From a checkpoint of a small sound classifier.
Training: adamw at rate 0.0035, 9100 steps, batches of 64, held-out accuracy 75%.
Rows from block 5 of a small sound classifier, named by matrix and row number. Each number is 128 + 24 x the weight over its row's rms, rounded and kept within 0 to 255. All counts start at 0. Numbers have three digits each.
After each channel's rows are labels from the 100 clips, of 14976, where the channel reaches its highest value: "strongest on" is what is common among them. Only what is clearly more common there than usual is listed. The data: acted Russian speech (Dusha).
# pw: pointwise conv (model.blocks.5.pw.weight, 256x256x1x1, standardized in use), inputs 0-85

pw.255:120113110123145176116116156200085157195126123048146124151115094094143102070110115090120135164121127122116108094126156121151128093141136140114113124103098099104143154155147141125128085147149095154106132112131144189104153171130173115124124104140099148113146111
strongest on: emotion: sad

pw.99:127123147146129147163136159180088155147149134141122153127131118145099131146168127113166132194110140140164168163136116167126140143099152086158161140101153172146151119147183130103128127207136105144110138122103133110130084131121134101152135107112113140072131093
strongest on: emotion: angry

pw.142:124179146081123147119135166126120148143169146107124159113136139102156162134126073127114165121101111115121140136124140129149117096112126162150070149147146149146113163100139122139141135091136106136120136118137130159137113143108065132150116129148123170170149161
strongest on: emotion: angry

pw.174:142100127163104154144134182125112109111154169077102087143142101143113094125161152101158128149177103115118132120126148157141094152172120106153165142118140120162100132090099158185092106113163128123141120143102154105166151118090127127140150099155140119082138123
strongest on: emotion: positive

pw.13:163165149117152172121127134142153146146128136126108080146150150151110118103098120161159135126132125165141163126134137112102177119126105126138149155165151143145095137098128144142090118124150138164111124090151115135166116146135141135141095128111124173115112107
strongest on: emotion: sad

pw.214:135112135138115153106100164095137110108152159126088127159106130149139127155087121134109141092104120140153152123106139110150132163133136121141135147120113151148127113115122148137118123142173095124113162173134120167134145131119106129149130157106128128140135124
strongest on: emotion: angry

pw.5:145104107123119128111115111102133155165154145130116156158118160181181188157124099100108088107112134124099146128130144177137089170130162150140146153144132152142118118148118159145149105131151172110189124158147128121138125141140127141104157132123111071170147084
strongest on: emotion: positive

pw.222:130081094148103173095117161168075145142134164097118086127131122130135141133107102130074130136149132117106108100138164135126080119090097138097139111092103136115152153148125140150114095158142117146150118153126131168114151145135148118145112137134153154124171128
strongest on: emotion: angry

pw.233:110164148097127157102142188157140098135141156112099159102129134135157148129104134079115159159096112099101129139121129119165122091144125146133086145118152152149117126119119115133136144172086089122132117117108078175131099138117122137102150134123119196126116135
strongest on: emotion: angry

pw.117:128142164160121152106150118132105118134153146109178115106149105140146143116071123116124137116161135121119122143171152138118122129148158108150107147129133166148146128127146149143125097158147088108129118079111116166145152121163177134163104097106141122131126066
strongest on: emotion: positive

pw.34:169121155134126134153138119113110104107160146159179092132146155177125132130055138127125136106138126143138141122137132089126114137123142128099088159154132142137142134112111162173120148138145100102140147111125120115143151121100142140167151117135109136176143070
strongest on: emotion: positive

pw.180:181130135130106113138169076127109122121101115091130147096177170095078170145144090139160132134104101136099119155160157145121173185128150096149146146165145145133128147137128166128105151140136170160165156121126114123142141166105148076128137089083135141113094110
strongest on: emotion: positive

pw.108:142143170151126132114113098125109118128162145077176112110133120133141127106065105102106130128152101089115124123146162139160122144127156131130101155123150132152122132094106147154087093161156086121143125093122138152149156133165140149178120138115124114139145058
strongest on: emotion: positive

pw.42:134149156144098137104133116150157148169117145076114098121140130154114107108113096165154129141148094177086140107125129135148181161123123086107144118134133128138111169114108166172109091102174174147112108114163104149150146140149151156123141106100097135090133110
strongest on: emotion: positive

pw.199:117113105122114182117121181158117143134098153125104106124077154155124133099098187092124141142135143115143145126094135117130108148141136136141129114124123110133120127111142137155124094175162148137092174129144140158104121150149100116116096135114125153149098150
strongest on: emotion: sad

pw.89:157117150091100106147125112132144129119123133172121092098157153164121114127175117107135132157104118107152177142136141088091126146084148123152144138126167146169132078118144113134123118138132153140137117130102099074137096133105077066113130111093135141117140176
strongest on: emotion: sad

pw.221:121127116126115146102097099145091157168126122123108124130129129116130095131134123112161112135092095164044133127132129113125199143106129063101152119123130108111111169110132149157109134146177153156126118114172085134148104153126123123131109086107106143100118198
strongest on: emotion: sad

pw.55:138125152106116142094165164161154119134142150076124136115125147126152142122063127111106157146103103100112116118094118128171134088132112129114095151117140152131113159123132118120148138155119132159106114087132110162143114149150123101104117137105091182134146148
strongest on: emotion: angry

pw.20:147114132118086139075146111151189175166118130122136107071168119142121169153172128160112115157120136153113136096138099076116172151087150107151141089144123087136116106092090156182112102072135162166122103127152119144142104141129165141177102132088104153133128195
strongest on: emotion: positive

pw.21:140121148111108120062136119104137163168186126137106141105145106119114143180178127136145086105123179173113131127122140149086172153079149117131146142174132135131100131090102153175122093155157126132184113133160128124153134099129091105111112130104122102114119129
strongest on: emotion: sad

pw.234:131127142114107177122118168169121124109132168052148130120118109102089191138104145141148157165112155121093127145117152147126139133165136105121142174147099155136149131157123151110153087157162119138157129073108117149140158155118123112106114130120087133113127126
strongest on: emotion: positive

pw.172:096067105074147128147088131154149124120107106150129103125120101130137116076107162131087119123113139111139105057109114130134140116115104107136061129116076080110140111184118127138130109099134175114130090113126129149085144115120165178128133155121091139139177136
strongest on: emotion: positive

pw.186:129104138087092121152128086111157107084129102140094092091137149138121142158137108168137103118112144125136131120125129132101123132110126063135161119143130122136111105134084132139116167078149105129098045148114137141145158121114153136114142143118101086125127103
strongest on: emotion: positive

pw.185:097135169141087137139146129145146130121128142111107162125160106183132140132144089144138127120118118112140143141128115109129168158128128090196112159113140161142123127119129145184064163124171094113122085060149101181150118106135121112150122105116148151104100105
strongest on: emotion: positive

pw.252:160150126125115135135133121134121107122113122114115110083139122077111104118117120108141139108113099093083115122125126125114106137127156103129108152146128137131110146100123158144108069129167137104157111120084110159130145109156143120076187150090092133123118095
strongest on: emotion: positive

pw.226:153168138138089147108121157167149128140154160058146159142104124120128174127135100109130159150115079106109122148138123137163136123148121141130114151154138149144129158127140159148103145165122138157144111102134119189160152150166106132058173128131118163124144132
strongest on: emotion: angry

pw.122:137086117094128118137086179121150155125117129159138112154164096147117122128146174154115075132119167114119142137105118090149124125132136122118116120141138111121128109097135128159114155147127124142137132141119164154135161134127137149130144089145133135142130147
strongest on: emotion: positive

pw.159:139170167173143145142161137099127127121146147089101140136151143198088092100115101117102123096176125131111132154117129139136125150177130151167134136160164108158126163135123175154132126127152079135118147093110159111159159134116142114142140103133171150116109139
strongest on: emotion: positive

pw.92:140107105135178109107120179087182143146151130170121097142127092096106152112119132114118081145094157160106126105138104141089155051040140133106123125123120089112137115105119097059110088121131133147130138137161119135100137151138121100134111160094141163092149132
strongest on: emotion: angry

pw.43:143073119108136163126102154141149128130125154110141099151126112164094144114139153142089081118114162157112143094107137124102142119107108105105085099134108066114144119133135116133146163147126156126122127136137143156108141129130119149139125099133094133111155148
strongest on: emotion: positive

pw.194:122127120150099124130078079120128135148110112120107103124132119156104146139112138109156100106135122095115146163114162106086125134151122106153137113127145146164137120130132149165105123160156126122144148138132170120120167103130092149153131125134106066118124127
strongest on: emotion: positive

pw.231:107110126131138131124152095148127156153129107139112116143118118119124098159140127158096120123130127114159126128123100106125101194120079131145140097140126141126119151116090187183110133122135193156096123125100094124151164146144135129138100162129121134133080136
strongest on: emotion: positive

pw.116:143106124150121133136101171122126134156107143112124123134145084098120166138075129152141150110159162154100154128152168129103132083140117125150140137130137130162151120155123143085143084125156047137170121121125146153144145147127128115208074142139137123122145114
strongest on: emotion: positive

pw.79:119096110121106183122115176131124118091118146107088087166103103158113165107105194138105143115126143147132129090115151129110155130091123141110126091110116078114143104139125126134127136156141142106101113097144133154098091139147069151113122126120110173120169169
strongest on: emotion: sad

pw.230:150150143130108136153115106145137120154163139025134120139151097142092122117096108103147126121119118134131140146120162157149154153134149099180142166127144133173138158139131172155124113141188131139128104059139120143160165140076139110156147107101079121049132110
strongest on: emotion: positive

pw.179:127149151113113141083136155137122109154178154109085136130111139104138145135097118122140141131124125121113147146129132143136142116126135152145107163143154135148134143139124131121141104141153118132131153105131135165141116152161083117118164175128113161128141085
strongest on: emotion: angry

pw.167:110091141137106159119135152145130136105110149111143118138074132108108145099102155112125116152135162135121128137097152166139162146145137120145153105138099113133128121147147141149127090167145155120109159133147120140139107145161140122143074156096140122149067129
strongest on: emotion: sad

pw.28:133113180144135144087121137126150118121171174139165125147119124171102112161106154124131121134153143107115166150190117131116142143126153165135158167174166141174126139121108120122145142129147121102142128116130111147155091168112156124137199134100149115121141129
strongest on: emotion: angry

pw.24:130138130131125145106098113127107148163145142126108108143150157150128095108136100124177158124098105168141138137110153131136198100094147067120151140119125141101130131124137091100088132120184099144118114150198110139137132138132142111131108127125114138112137114
strongest on: emotion: sad

pw.146:112170143155121120112156125141145124134113088128114169127150132137187128117115100083071166124123139120115137162119155123158108137144153145146071137110143156144129142145156125120143096145135157128158132134128107157115116130157123157130096099137138129197137161
strongest on: emotion: angry

pw.164:144120114140161098092131076103156124133124146153133112113122130125110164099117136123173088104121112127125131100122163117138147126130131107114146152111124074174153111131120148158107104145170098130146132137170128134128154106125140138160092160087142101107164114
strongest on: emotion: positive

pw.6:134112116074125121113106074145118132133134111116102116169184139128112140131147109122145129137141131171124119115153158156122230170080132114167133146145099115125123134141118156169101114132147135146150115128210099098120122155115085132160120112080100117113142163
strongest on: emotion: sad

pw.62:112122140110127152074132101140152193173122094077127094135144128138116101111120117132125122136117111150101108102120154135125154169102119096115127095148112116113108169111127181184107113122145186170127133121157094134122151162146168124125121097096116138110130129
strongest on: emotion: positive

pw.72:106138132116138140148120130135096133150126133073123136123153154105118122147146101118136122160108164159167139160151159127100160144105168124151165097094130143144154091135159102117135156178137121127168127125129104156143097135172144116145051126090137114121089126
strongest on: emotion: angry

pw.245:105119138140100126126077112116093135153126131087131153115111168136126160188135089131154128103123136125109084132135142129128081166092142117122147110109114157126132150118128145154129176148171163133156109109119131158139170130101102123135122118132107123117158119
strongest on: emotion: positive

pw.177:136123157138135127134158126114135138146110109112130164118110115127165142114091122111123161095120144159154156169135173122154119144137123161128075143152157134156105153114137110140129136159147113171154158087152111128102096159122140151141102089109148106174154108
strongest on: emotion: angry

pw.248:139153134139128158080125146142123137133131131067169131134139121148115145128158123081081126140145100130072123129157082149111139171141138124089123102132134101133141171146141133145152102141119168152096092084136143171122104158137167146134125106151129167123118160
strongest on: emotion: positive

pw.133:161087169121155147103132159107089129121167144155118075140137151111126117085155165071096115125110127120102139098156120129132103127113168140117127149134141093151105125087090123146173099100148077096101120181135091174131130107095128113089149171135120140127151165
strongest on: emotion: angry

pw.130:118121100121117151114118180137093137126116152124121135143082139161100151132124190137135136143113161125129144129106140139099115139120137119116162110136126108127135119135172151127141116193151182132154141152135120151107127146154103133100087115102111146098103103
strongest on: emotion: positive

pw.19:112112101105137151092103088150112164165155132124104143112143101125135147161115150122135124119105103135111147124118150105128153175105117090143147169132151137164125126138098175205116115093168169148137112036157096169149166150132104099169116139064100134118164147
strongest on: emotion: positive

pw.197:120173131105119119064137116125134170133110135085157130095164132109135091158123121139119109119123132115108125124147139120167105194104143109152126102132115111125143166116138198225123102150137153117141153119128115133133125115138139147156098122118100143133067128
strongest on: emotion: positive

pw.131:162151151159109107106104114102139142152137148096128107131137117116104171113072120138181131094147121127110150140144185125125147149133118096160156157146138096179130125137093126135131106145179099128119125100135162144134140139112130127186112157129133107097167116
strongest on: emotion: positive

pw.44:128101150137083131121150074133147149145153105104151152100107093108096140125155106156150131119101109128114116126158124147104139147147136109142119157159123127127084153147114168188118186089179123133099091084133109158123174120164167129153133140112118126118129107
strongest on: emotion: positive

pw.56:104095133114136139136123171139122147152111122076178124167127109124095099086152127113135145129095153192144105099123122118115149126131161078090151083124083100086146128116150125139101102143146140157128165125134122159093143156159157161132123118148130119121066144
strongest on: emotion: sad

pw.127:102153105136120113143108093125098139134107149103099136147141145183116131147158108134096115130181116091129137156130115157145120104164138129176150132142143152140131160155122147096145162135121147159124194150153144109156115153134153125144105094138133138171165105
strongest on: emotion: positive

pw.61:120095092117140177127146151182088148146110116099162148163100128117124121055114161101107134178108152146125116089127123152136139155136144067109123100140087074128146135151142162159113094148153168130097138156143126152096145138140139130118090089124114126132117127
strongest on: emotion: positive

pw.251:135171140118096159079159169155125106141134157080128155104126146109144135129081143104127150163101106081087130147134139145169114103124131144138113158136153150150126118138133155113145080163125118127115112086118100199143088147135115134093157115096126185132141112
strongest on: emotion: angry

pw.187:126128122106106174069124120163124158177133105100139102122086094126105122143115132117125133149095100145117128130125124132114146179109135098118156134159136125142129164134111173171111141111112164165109105090134085168156139172099151118090104087087123162091140150
strongest on: emotion: positive

pw.32:122105102125118163161126123159107160162131120141115121100144159130102114114124132111119112156108144137150146169099140109108159128095115106108137115126152141143144116143161110111078115154099149144140150130104060111122109135099084069138169141061115143115141120
strongest on: emotion: sad

pw.68:145097146141129126146111124114151147158134119112143088168155099122102114114128074171185146103132142228150113144130180150097195154115117090099175131126122131126143128145126133160096152130134147150089117138182109137133134139146130117150145136119112116106118087
strongest on: emotion: sad

pw.162:134095138126105149157070096179167154150116107126146086149166098191104115085163134126145101162124136134132120109127114118120162133163124076135111114115104101114095140098121112131089146114106156160101113112157179147102143147136132131124151083128106136105131107
strongest on: emotion: sad

pw.25:108078150128160088101151153103140114115118133164146137148124115108142136124167152139127107118123145145128115117125105146148138141085165128100106125106133085149146116114102122133163114125124143089153130170146123120116112094137135170109166102134115117102115177
strongest on: emotion: angry

pw.188:118141136106098149162111101155161148146131118100132117134162136151114099134146112136156148153084091098096132136118124129140149115101111110178101117113134165138138123114124120152088135139106129140146101138155134161120156154085136118114164140118148158107162143
strongest on: emotion: sad

pw.240:125115114105103135113117147158107149155126140082148173131088139140093159171124140100154139146096146155119091125129139138126108134146138101105165114112086158109154131131120151131152124148181123137153136075109138184126160148110101117116103119119095143116136141
strongest on: emotion: positive

pw.228:131130167146116107128145087117134140150124131110175133114156122158150130098085118142120139122142116162115124124114119086148127121057117168129142127135115122103099135137142114154150097096126115143101099098121111155134096140144140107118129154073135181168141086
strongest on: emotion: angry

pw.253:138101130135140145119114130090079136144151138153142110136100149158119132116118157089143061089075140127106155142135169140138142152149137128147153114135148119168126120117122147163145117167147116132145135167121156133136159109136098146135148143139153096124145121
strongest on: emotion: positive

pw.129:160103116114115164107131145122116139130127154147139143108117150149127165136089174137127117146132113095090125119141162138121105099114131158119099147177138114118179130095126095109144149124101096124112100114091094158099129138076115111132098060106114168113136168
strongest on: emotion: angry