config.yaml
depths: [8]
ema_decay: 0.99
batch_size: 64
Rows from block 5, named by matrix and row number. Each number is 128 + 32 x the weight over its row's rms, rounded and kept within 0 to 255. All counts start at 0. Numbers have three digits each. After the name is the row's rms in percent of the matrix's.
# pw: pointwise conv (model.blocks.5.pw.weight, 256x256x1x1, standardized in use), inputs 172-255
pw.142 099:174102146139112158110063148183134140118136255142138111088088084077178167055147114150143091158113119118157142122179110121109151151131100103115121113171089141158149119106129063074098150155122098142079171128145155080124165179170102159109106107104134103136
pw.143 106:089119073136194168097146104163157160089132151157198129160141138119130103088134087131180126180175140178124080180157092176189114125139158211148083116098045137131103118241120117134144122144140173129105134143151147082168163094188087144101119152151109126125
pw.144 098:063073128159175136181096201172162069108111105116158114115100131149134142083144136106109199092166096116159140131102112085101120107136132109168151164141086147135118158161128124122144095131124164173116167125096173152069101096130152147147129145102155112115
pw.145 100:159118118097160120121084127145117216096128216134126120174101133039094147107111114133149096171165136117161072088185125149147159153150145162119119150104123155127159121089100062027119060132078143134122121108100146120091125136121132132132142180156110136128
pw.146 092:077048127142164129166062119084134094149124183117115171134113060073143167077148111132114122131106162132106175140150131096121148131152114122079116086113143114189117155119131094125147114133110126107112143149148074170072207205146090155077104118061107086248
pw.147 102:097112107138196151152168097095165146122118151168181139163121064115085159077169128191148203144134083108116145168106077092149050048117148169186173114157120217158104117112135107100110146132176128068130105120126121112143084073163131133116143129155096123137
pw.148 099:078089139152158148080087167167163065129124144069105139087064103095155178096181108105149163117137036101172130131110116111097121096138166076214152144097107174101095113092093109168122122111148167112132149130090165086079157117162155117150121107109132161128
pw.149 103:137123138149143085149095177130122141112088140143210122158124123110169120129113125142131154184110139070144159107091118124105210088142117150170131160130120155148133189129131137110136105156176099122154143119136154157084149158190147128194092142077208113107
pw.150 096:086116087165098152122103151114125117114090123136155155140093123178124132091131119135171161106146105119090177143102097106089119103132161166158190085145072126161110069142136106145114092107131150199074095068103186118116196172141110152102154133153081120111
pw.151 095:106127144148109121114089140137158137087150131129166145130149092113092132150174142120120160169127174107126097129130140137136157138112153122147128108076122157085152160187141135134141099110112148080136143139114098176091125140169096152134117064156169161099
pw.152 104:119127142108116090097081121128072081037146155123145155122064164117067141127161089123092180138135145078101117092135156103127164158112170105096138127098081137068165127152135159128143078175101144125082145150144096167057094131158114151169086109137140161067
pw.153 095:083075085152139139134078117169170149139138092165155163109146053122131130147135115175085161144180146160166086128123155148171153146150108145153180162096108143102129144122139075106089028090136124123141140186139129166059123165160132182121107127175163118118
pw.154 104:073131112124171104161126161186171208153132153160187104173134114142156076114123111138149163134097134183180137181096145194144139163097194225150099142148106085072089099181120157150088142088116151126140133173132156121139128119109084136088161122086140114134
pw.155 093:112119095148121098130153101122161145088165107144136136148140133167117135107163151148117098141119191144170127146046174159132208104104167125132098100098158168175126196167148107149132120084155163139158110163129104190136104083127115155169132077151099177145
pw.156 101:147108183140117115136053129116145175106116158116136058140140132103166111097092113149124123068190156153096133075171085176177119179170130182127116156143140136119147053143140079098097141135147138169178126039121152113088106206142112113130165121097126127152
pw.157 099:089072123144076156114139146158149171172138149100085151126144105071160128121171124180128078197097092178202126130110118164150142097148113148103146137117095127093109142148133186092038099090127148077119151114153175079141157056104075130112160177098121128067
pw.158 097:104089103119157123151105145119137095081142138128133135130089089090087159073151103136095142072105146145121161152146092108148107113175168159145184130092112134131106082126129163134110041112120194085146117175144163179112128119192112114132102137138100141130
pw.159 105:125150156135133101123112117128073102069115116193120156110133138140090094084107136082100147154150153134157178155068155081074148133149234042143151147108131138120155111079141097126140084161106101123100117116186198143118120136126201157139061069172158148149
pw.160 095:131107158140157123107139083145150101125128069120105116121095106086124150135128104143149073137144155094106129123144151112130111178137110131199105145132091147149135105211129201073180142089163170084129161189128094056149208095111145131117158094132153108160
pw.161 102:184170092148142120137100163114120078125100184094125119073155153115164124191089166179102130138065102118183088135197160138125070142109135100115111134104166115119196137080113085091150129171074089166121146112131124136082110169107089115086081107109119052180
pw.162 102:178160107121151130058144092140190157133174088152104123163102135123156113147140106134160113144139179137134113171173120146160106100137137170121110129140131131107116158196142107123130108136125192110143089118116113140131150068116167105132137127109062095143
pw.163 104:071095074126191091150123175153150194175094160185168089143133086130129154120117123203169092161139134105161148127099150173145141163088150186124123152163091110140101167128117122116150131050164142143157126126112125118145151155116093155133126140124111076149
pw.164 100:102126186114141126195121096111102172136101144123180104034134187165169135080118141135209169097159078203185087137157076146118119167121121143156126116075074113137134107127133140161133119144140127147128109155134103097123078038157089157123091178125112158171
pw.165 095:159103137149144116161128130160119115188080134138160126060114141130106181177078204139109173156112125073160164094039122143089148116092130107150094096107150075134173132123146204118181116064136072141069113104152096178111060134140156182177168063161092089122
pw.166 102:077100155092066142168076121070125186132159110127133114096173102112156150064131115118150115117196102144123098079186121101151073128191110117069161086110076125183070110156109136171163114137124138095126136128162057166081203143136107120015091142127099125145
pw.167 102:071081129171104150111122125136176153159220119096111140095127118145174155107130134083125143124134123202122145155106131145151162079109141115131112082124135155078115135089103166135078133050175162129129176123136095149149108127152148130141136151113164188162
pw.168 100:138120139122196131153153142128085159124166107162139158139121172165090128149173087117106166114129128180111093173158185101062170147127128122092115112096155121044147170054140077186169126148082140046153118097114102092208118087111183165172138125114110150197
pw.169 102:155118158144148140116166074156100160140129163115118110114135144137147186119169176187137160138102106093093139144134068158096194140104096082134125136135148136151151128102148072101147170112105132160160105098152166180188071079139141142224169100108115132097
pw.170 096:054063151125136094091083116095198113134156147128121149161141128119108176076155106102123147148097105122086161154184085110083160063159147150154153082129161170126073136144121169094146118115131169108072168132113139157086158112147159147088145063070107121137
pw.171 097:098097177142063154067046128139181160065166127150156126144102105108112103171166154128140174141149144140155132135092178182186168179183081131109147145121140122083133137102161199090130140095132149080151123176133122155036133154147157125130197139152156108125
pw.172 107:085099169051095096118105093102110097107115113095098049158128090154166106127117118075098135133118113080093070118161157165163111097123072117139156111115119122070160079164087148212096140098128184104156119121096094173114165169115184090103142129150105143173
pw.173 105:154132125179164062121120132198154132106151154128133155046146150144100129126142156169136090158144090096157142122139172130100169146104130102169128087080126149078134120169137106125188105142160132088121157168165153130118114146177160176233136077099147158123
pw.174 105:182178162192116156105140173188106140055131139146152136117124141166163150116081138155137156144133094136164088173095138096108136140144131125095140127063127108077129142082150121110161097188117092115117140131160183069119078108116143135155095100091139129089
pw.175 103:094103104144196159201133096113114176120104198105121036169129150115152104111095118127122133068115149205110145135128117151168197069121079170121121167115129128142112104174088090165102101081120156117170140057133093132142151175133126133083157127141098107176
pw.176 100:126148135156161119179093156176175167167094179152186122115151221078149115124093131138190137108109089100120140099069073141140149143074154158123080131098137139171140145184087143114127145078110140170124155176125133099138158110163124139128114102169168057109
pw.177 093:000071097109115146135091125138166153123136158127143148101123089084065171102138049121176149143121083141128124134145115105125104112173130144115123088148130121151071123163134123125155108164126146094065122142159093162121148105130099167031133157049103087160
pw.178 101:074158081110129149099144133103140102154134118135147164131124149097077117108116112118141151172131115121151155150077171075083096143120179112121100207120198156093064151096132062145129188067147136096141144182152162115133135122111130124121113114094124156118
pw.179 094:156104133131158153104100144117124160175148235137129162166074095118129183084153119106107130130156150117127154130146140140085155133142173095116114149118087157140173085039145078063075151069130103185017147132152167088103136152176094154125103106130146134147
pw.180 102:154152150147115109135083127144107124056124126128170175110064077153112092082102109124137146164130134156174095097190171145142108147178105095132183115136119157061148136093151122117173093141177134108121132135136147091166098125169138136192157106165165071104
pw.181 099:080098151158107147147129156105138200109178169073098141087135122121183117046171091099144139124119137166099124105088126108105127151128182098089099100119047143131167122123113118199099099142118139123139100130104157119129148180165116112102103170130142235120
pw.182 106:152155147151116114120071145111126128114142083057109063164097184181162125166114111099173076136106052126101143075132148150149126202065139136056118159117115105157132109077080180175139124112140154106137132064097099147100183118102143072104143105115104149133
pw.183 098:091089104144114141125160098135113110194146117131078110175081057136162136118138110153143078149132125137172158152084073146113128080106164168105111132143167141114078163186132074149049165120132174098124149107141100097163135134091064138107138125116123125145
pw.184 100:187183089094121155144104102187140110105137102102132082127145156161155157194151108097175131154130099114129103105183183140122100208129080129105137143116085093087106146101105132101138069145082152123135112090104131032156137111094086118130118163164082101089
pw.185 102:126139163118171125110115156125157096130162078128139117141174116058091119156133085120122118117105107096130099141092111118063122153113167186151073172158144092112092143151116098124159118146128181104103112144092179116145166146131172168125100149122123182136
pw.186 101:184134126099172098118167108158101108123114133144093105157100156064086135152139137116131116087166082130133127139175150151125095115114069153145101180160125154080084056164115137128135174123115192153110116146119074087180124113114152135161185080132101102142
pw.187 106:112101156125106120091097098099163097091199120161126165167081106099077122117180110141122147178164212100136151180099143175161121088128135149136097154102162199120155090164182095153121105115143138143177106145141129152094149106167156132128158112120117167110
pw.188 097:133052161143083157082066118104122133108146145165114145131085141101160130118152075170149137161169170141150098099204151139184157126216068121141098130112094119089160146133165079095171141128111139168177143140119173109085155206148152099085157133074110121160
pw.189 099:114098149129052107052118180044156130096110122140080164126070143119129135095133113075071119142127127078193116163141093097081116120144122153162144091134094127139109114131101166124118102136111170133075107116146210146121192113141128155127157084112112080139
pw.190 103:105077132152081141093104084104166121153106125184070146182084076109171190103137110081092110139128124118144179202114090099090157098094111108193138130067096173129142139163142140150107122132089141106108170170135130165108166131091134158114140057093135102162
pw.191 092:074063137119143152097092102110137123099184139160137153152047082147122139110160095132111121187176219131167112135121150151182145107138119111112155146089115182099146163128151104132085084075138133156148141180140102163082133126146144141115134139185148159135
pw.192 095:008041090111194129163128096108157108163134141111118127137121105119070151109123118184136148097135112161120154159079111186115128059054153180150100148171110127144104114119142187135115123115139119086117154133129113165175089123129049179112170144139086069179
pw.193 098:140101201103087176152080156101132135087148144106098110143124093123133157127172144164204067201160139154145140115114158149168123132162106154125109078140114150080146167130142139174159180113134153127145157096128181118134157174127138145071124116114140145164
pw.194 103:166138170132121128190137131124159145125152095106096159069152169111179124051159137152153156073154140197161109161128152138157082181131086078164120110079111122137184120119166113136131121143137096095161124119109146119126128101099057141102100153051127166192
pw.195 094:119135131130075097061191175091095106135084148162116132116167115140127115107119137119064099138148164111135148115127116123103196115154138102130137091121138152094157194144103118096082138070143151150107103118101143085153162074148173102173143095132110108053
pw.196 099:047086099122115129140156159086146064119128109117094134113050111099143167089151122098046138130102138153145116119133085152136111083122121059074146176135099105120109125101120179164120115097083104145113178104143082167191124190089133115114077135152131088179
pw.197 100:146134121096115127120129132109168120093144105100093103143122111121164162109175120145090110191154211111141130169097163094098152169076152152129129165107115176127240111086138121162120114162100145106139101132115161157156088106087139157166088124129119234155
pw.198 100:092118154155127117151073163169151120045143142159173178141122104134055143119116092133119147147167150147172140152127086114146122151092126135193133140149095148148088102137146188088199118128149126091104134150145101159099109074175144143161135112141142124178
pw.199 099:077089116123132148123100123115160132118181125160089154147073163095170165095160133085054133126172150165138127179071153135156161052108152126138129124073132163126158124095132162178050100065111158154113154157135098109100130176127162124171105177120187148146
pw.200 103:124114078121167065133107125066172075083141095111122130134113137104128162114134107084086128051102092103159126096161156042094113146110112126155123109112136147147108140120089153205162083140107124105181165151120096214082109118133122103124025089146141123190
pw.201 095:101083073123095159113191127142181142165160116128085166063154049133142156130168161145100120136078148156128147175081140113113085118109088119154105130171138126140095140145164117120136126071155098066089125139143085109154072154184072133126138147148083146112
pw.202 103:164147118172146138172131184203170090137070130101129082132133177068133150123166128129081139133137069113101126097143145096118162127150084132198103154119085190116109127154090133100174099095144185099146135125111157114092108081136131118168102092101190146101
pw.203 095:178101119139104138058106063135107067143118136152083118134081090116141166094115143159119094124194133128125157136156138153178128116086057078141115130110183147078138069173116081037070111053094187106137155173106165092127132158082151130117148071121174045125
pw.204 098:152103168141113140096113077132163098186119110127118162152128113090060173092137121149136165108197136122071149165146127088121055089132084097154085092144139151105095088169146115054160149107119155128124155139080156069120167085134148095113153089105137114113
pw.205 098:164166130126115094144129166102109094101043107095135106173120146145104127081076102090115126044098105068140107079204127095088130135090144095140171102190106124193121145128079104126180122112104128135092135082104119209107129124117152117123076097167140080158
pw.206 102:105123159184180157154142172124154180118116193120142158153160152086163152149106162104055139130117112093057168174098132082088143103126080140135112064098128124114106118075111135091119131175121089143144170102096145148137107147182092154169072132107168148091
pw.207 103:170145099160113088116131123164102078109100150122137111142115168094141139078100195155145107095114105072198165112126156115083170176149085124147171073091169159114123129101119107117162119142204117119140127135111138142126171198184176096169146062113116114084
pw.208 100:088103101152103143118172142125141137139128143143094126133112139105116190093161098084086165088163136165133134136124126131153173069110114156146122076098108143080137173107121132104071092113144150171073169142118048152111130136124114159111085158151194135131
pw.209 097:126067109076071143098058092107147071123124127102104071141058113155142169112130152120135097163160111182118123069184123117128108088169107083057150148093087140113130097125086186136119126100128152127128160096133143148127166170098137144082083143170145089124
pw.210 103:133129123153169088120134127130117096091114130114119112131087141055149164126142098146136119098152131137126120085178126113130088146134104092147148104185071165110121143157078126169187129072151168119100174120106113177155145100132108127098106114145150126181
pw.211 097:098105106134131123106092122138135107108164121151142100132099133138147163097178125113122161135167176165133076117122173145176158118113116103112129092104083175115153153145125140147123123088110144131126165178107098177093173118135158128110089160145156140145
pw.212 096:149126133115129158092129121087085134107166149138108174151058116096132101043165103117152125040192163160122113132165144104132043154110103076146068113148077149179146068155153093206117107175128143149096108118148106114138144145068060125117102154162138192076
pw.213 107:149130091131131108144119101136110116165125147167094181110148124180128131116106133195100141089126133112194201135182173126119156092109091120061118104107178110144151102120150055136113098139093086115127161158123146174160117123154176177179155093086127129166
pw.214 096:165123165130102120049124137091086156119130152149076145137080141095134174072107145122076102104138107126100125148170129099095116204135054142148146095137087144171131086129128101133087097126127192192061126135115135093123154137149103145164146139123121099105
pw.215 106:071120109116142164089132137158123181089110143105150137121148150117133147095111118157104127129057099170194070141144092130140076130166145140123115113128101140163112117177138148180108132139137137097137115124113118167147186097159120119109120188089129077126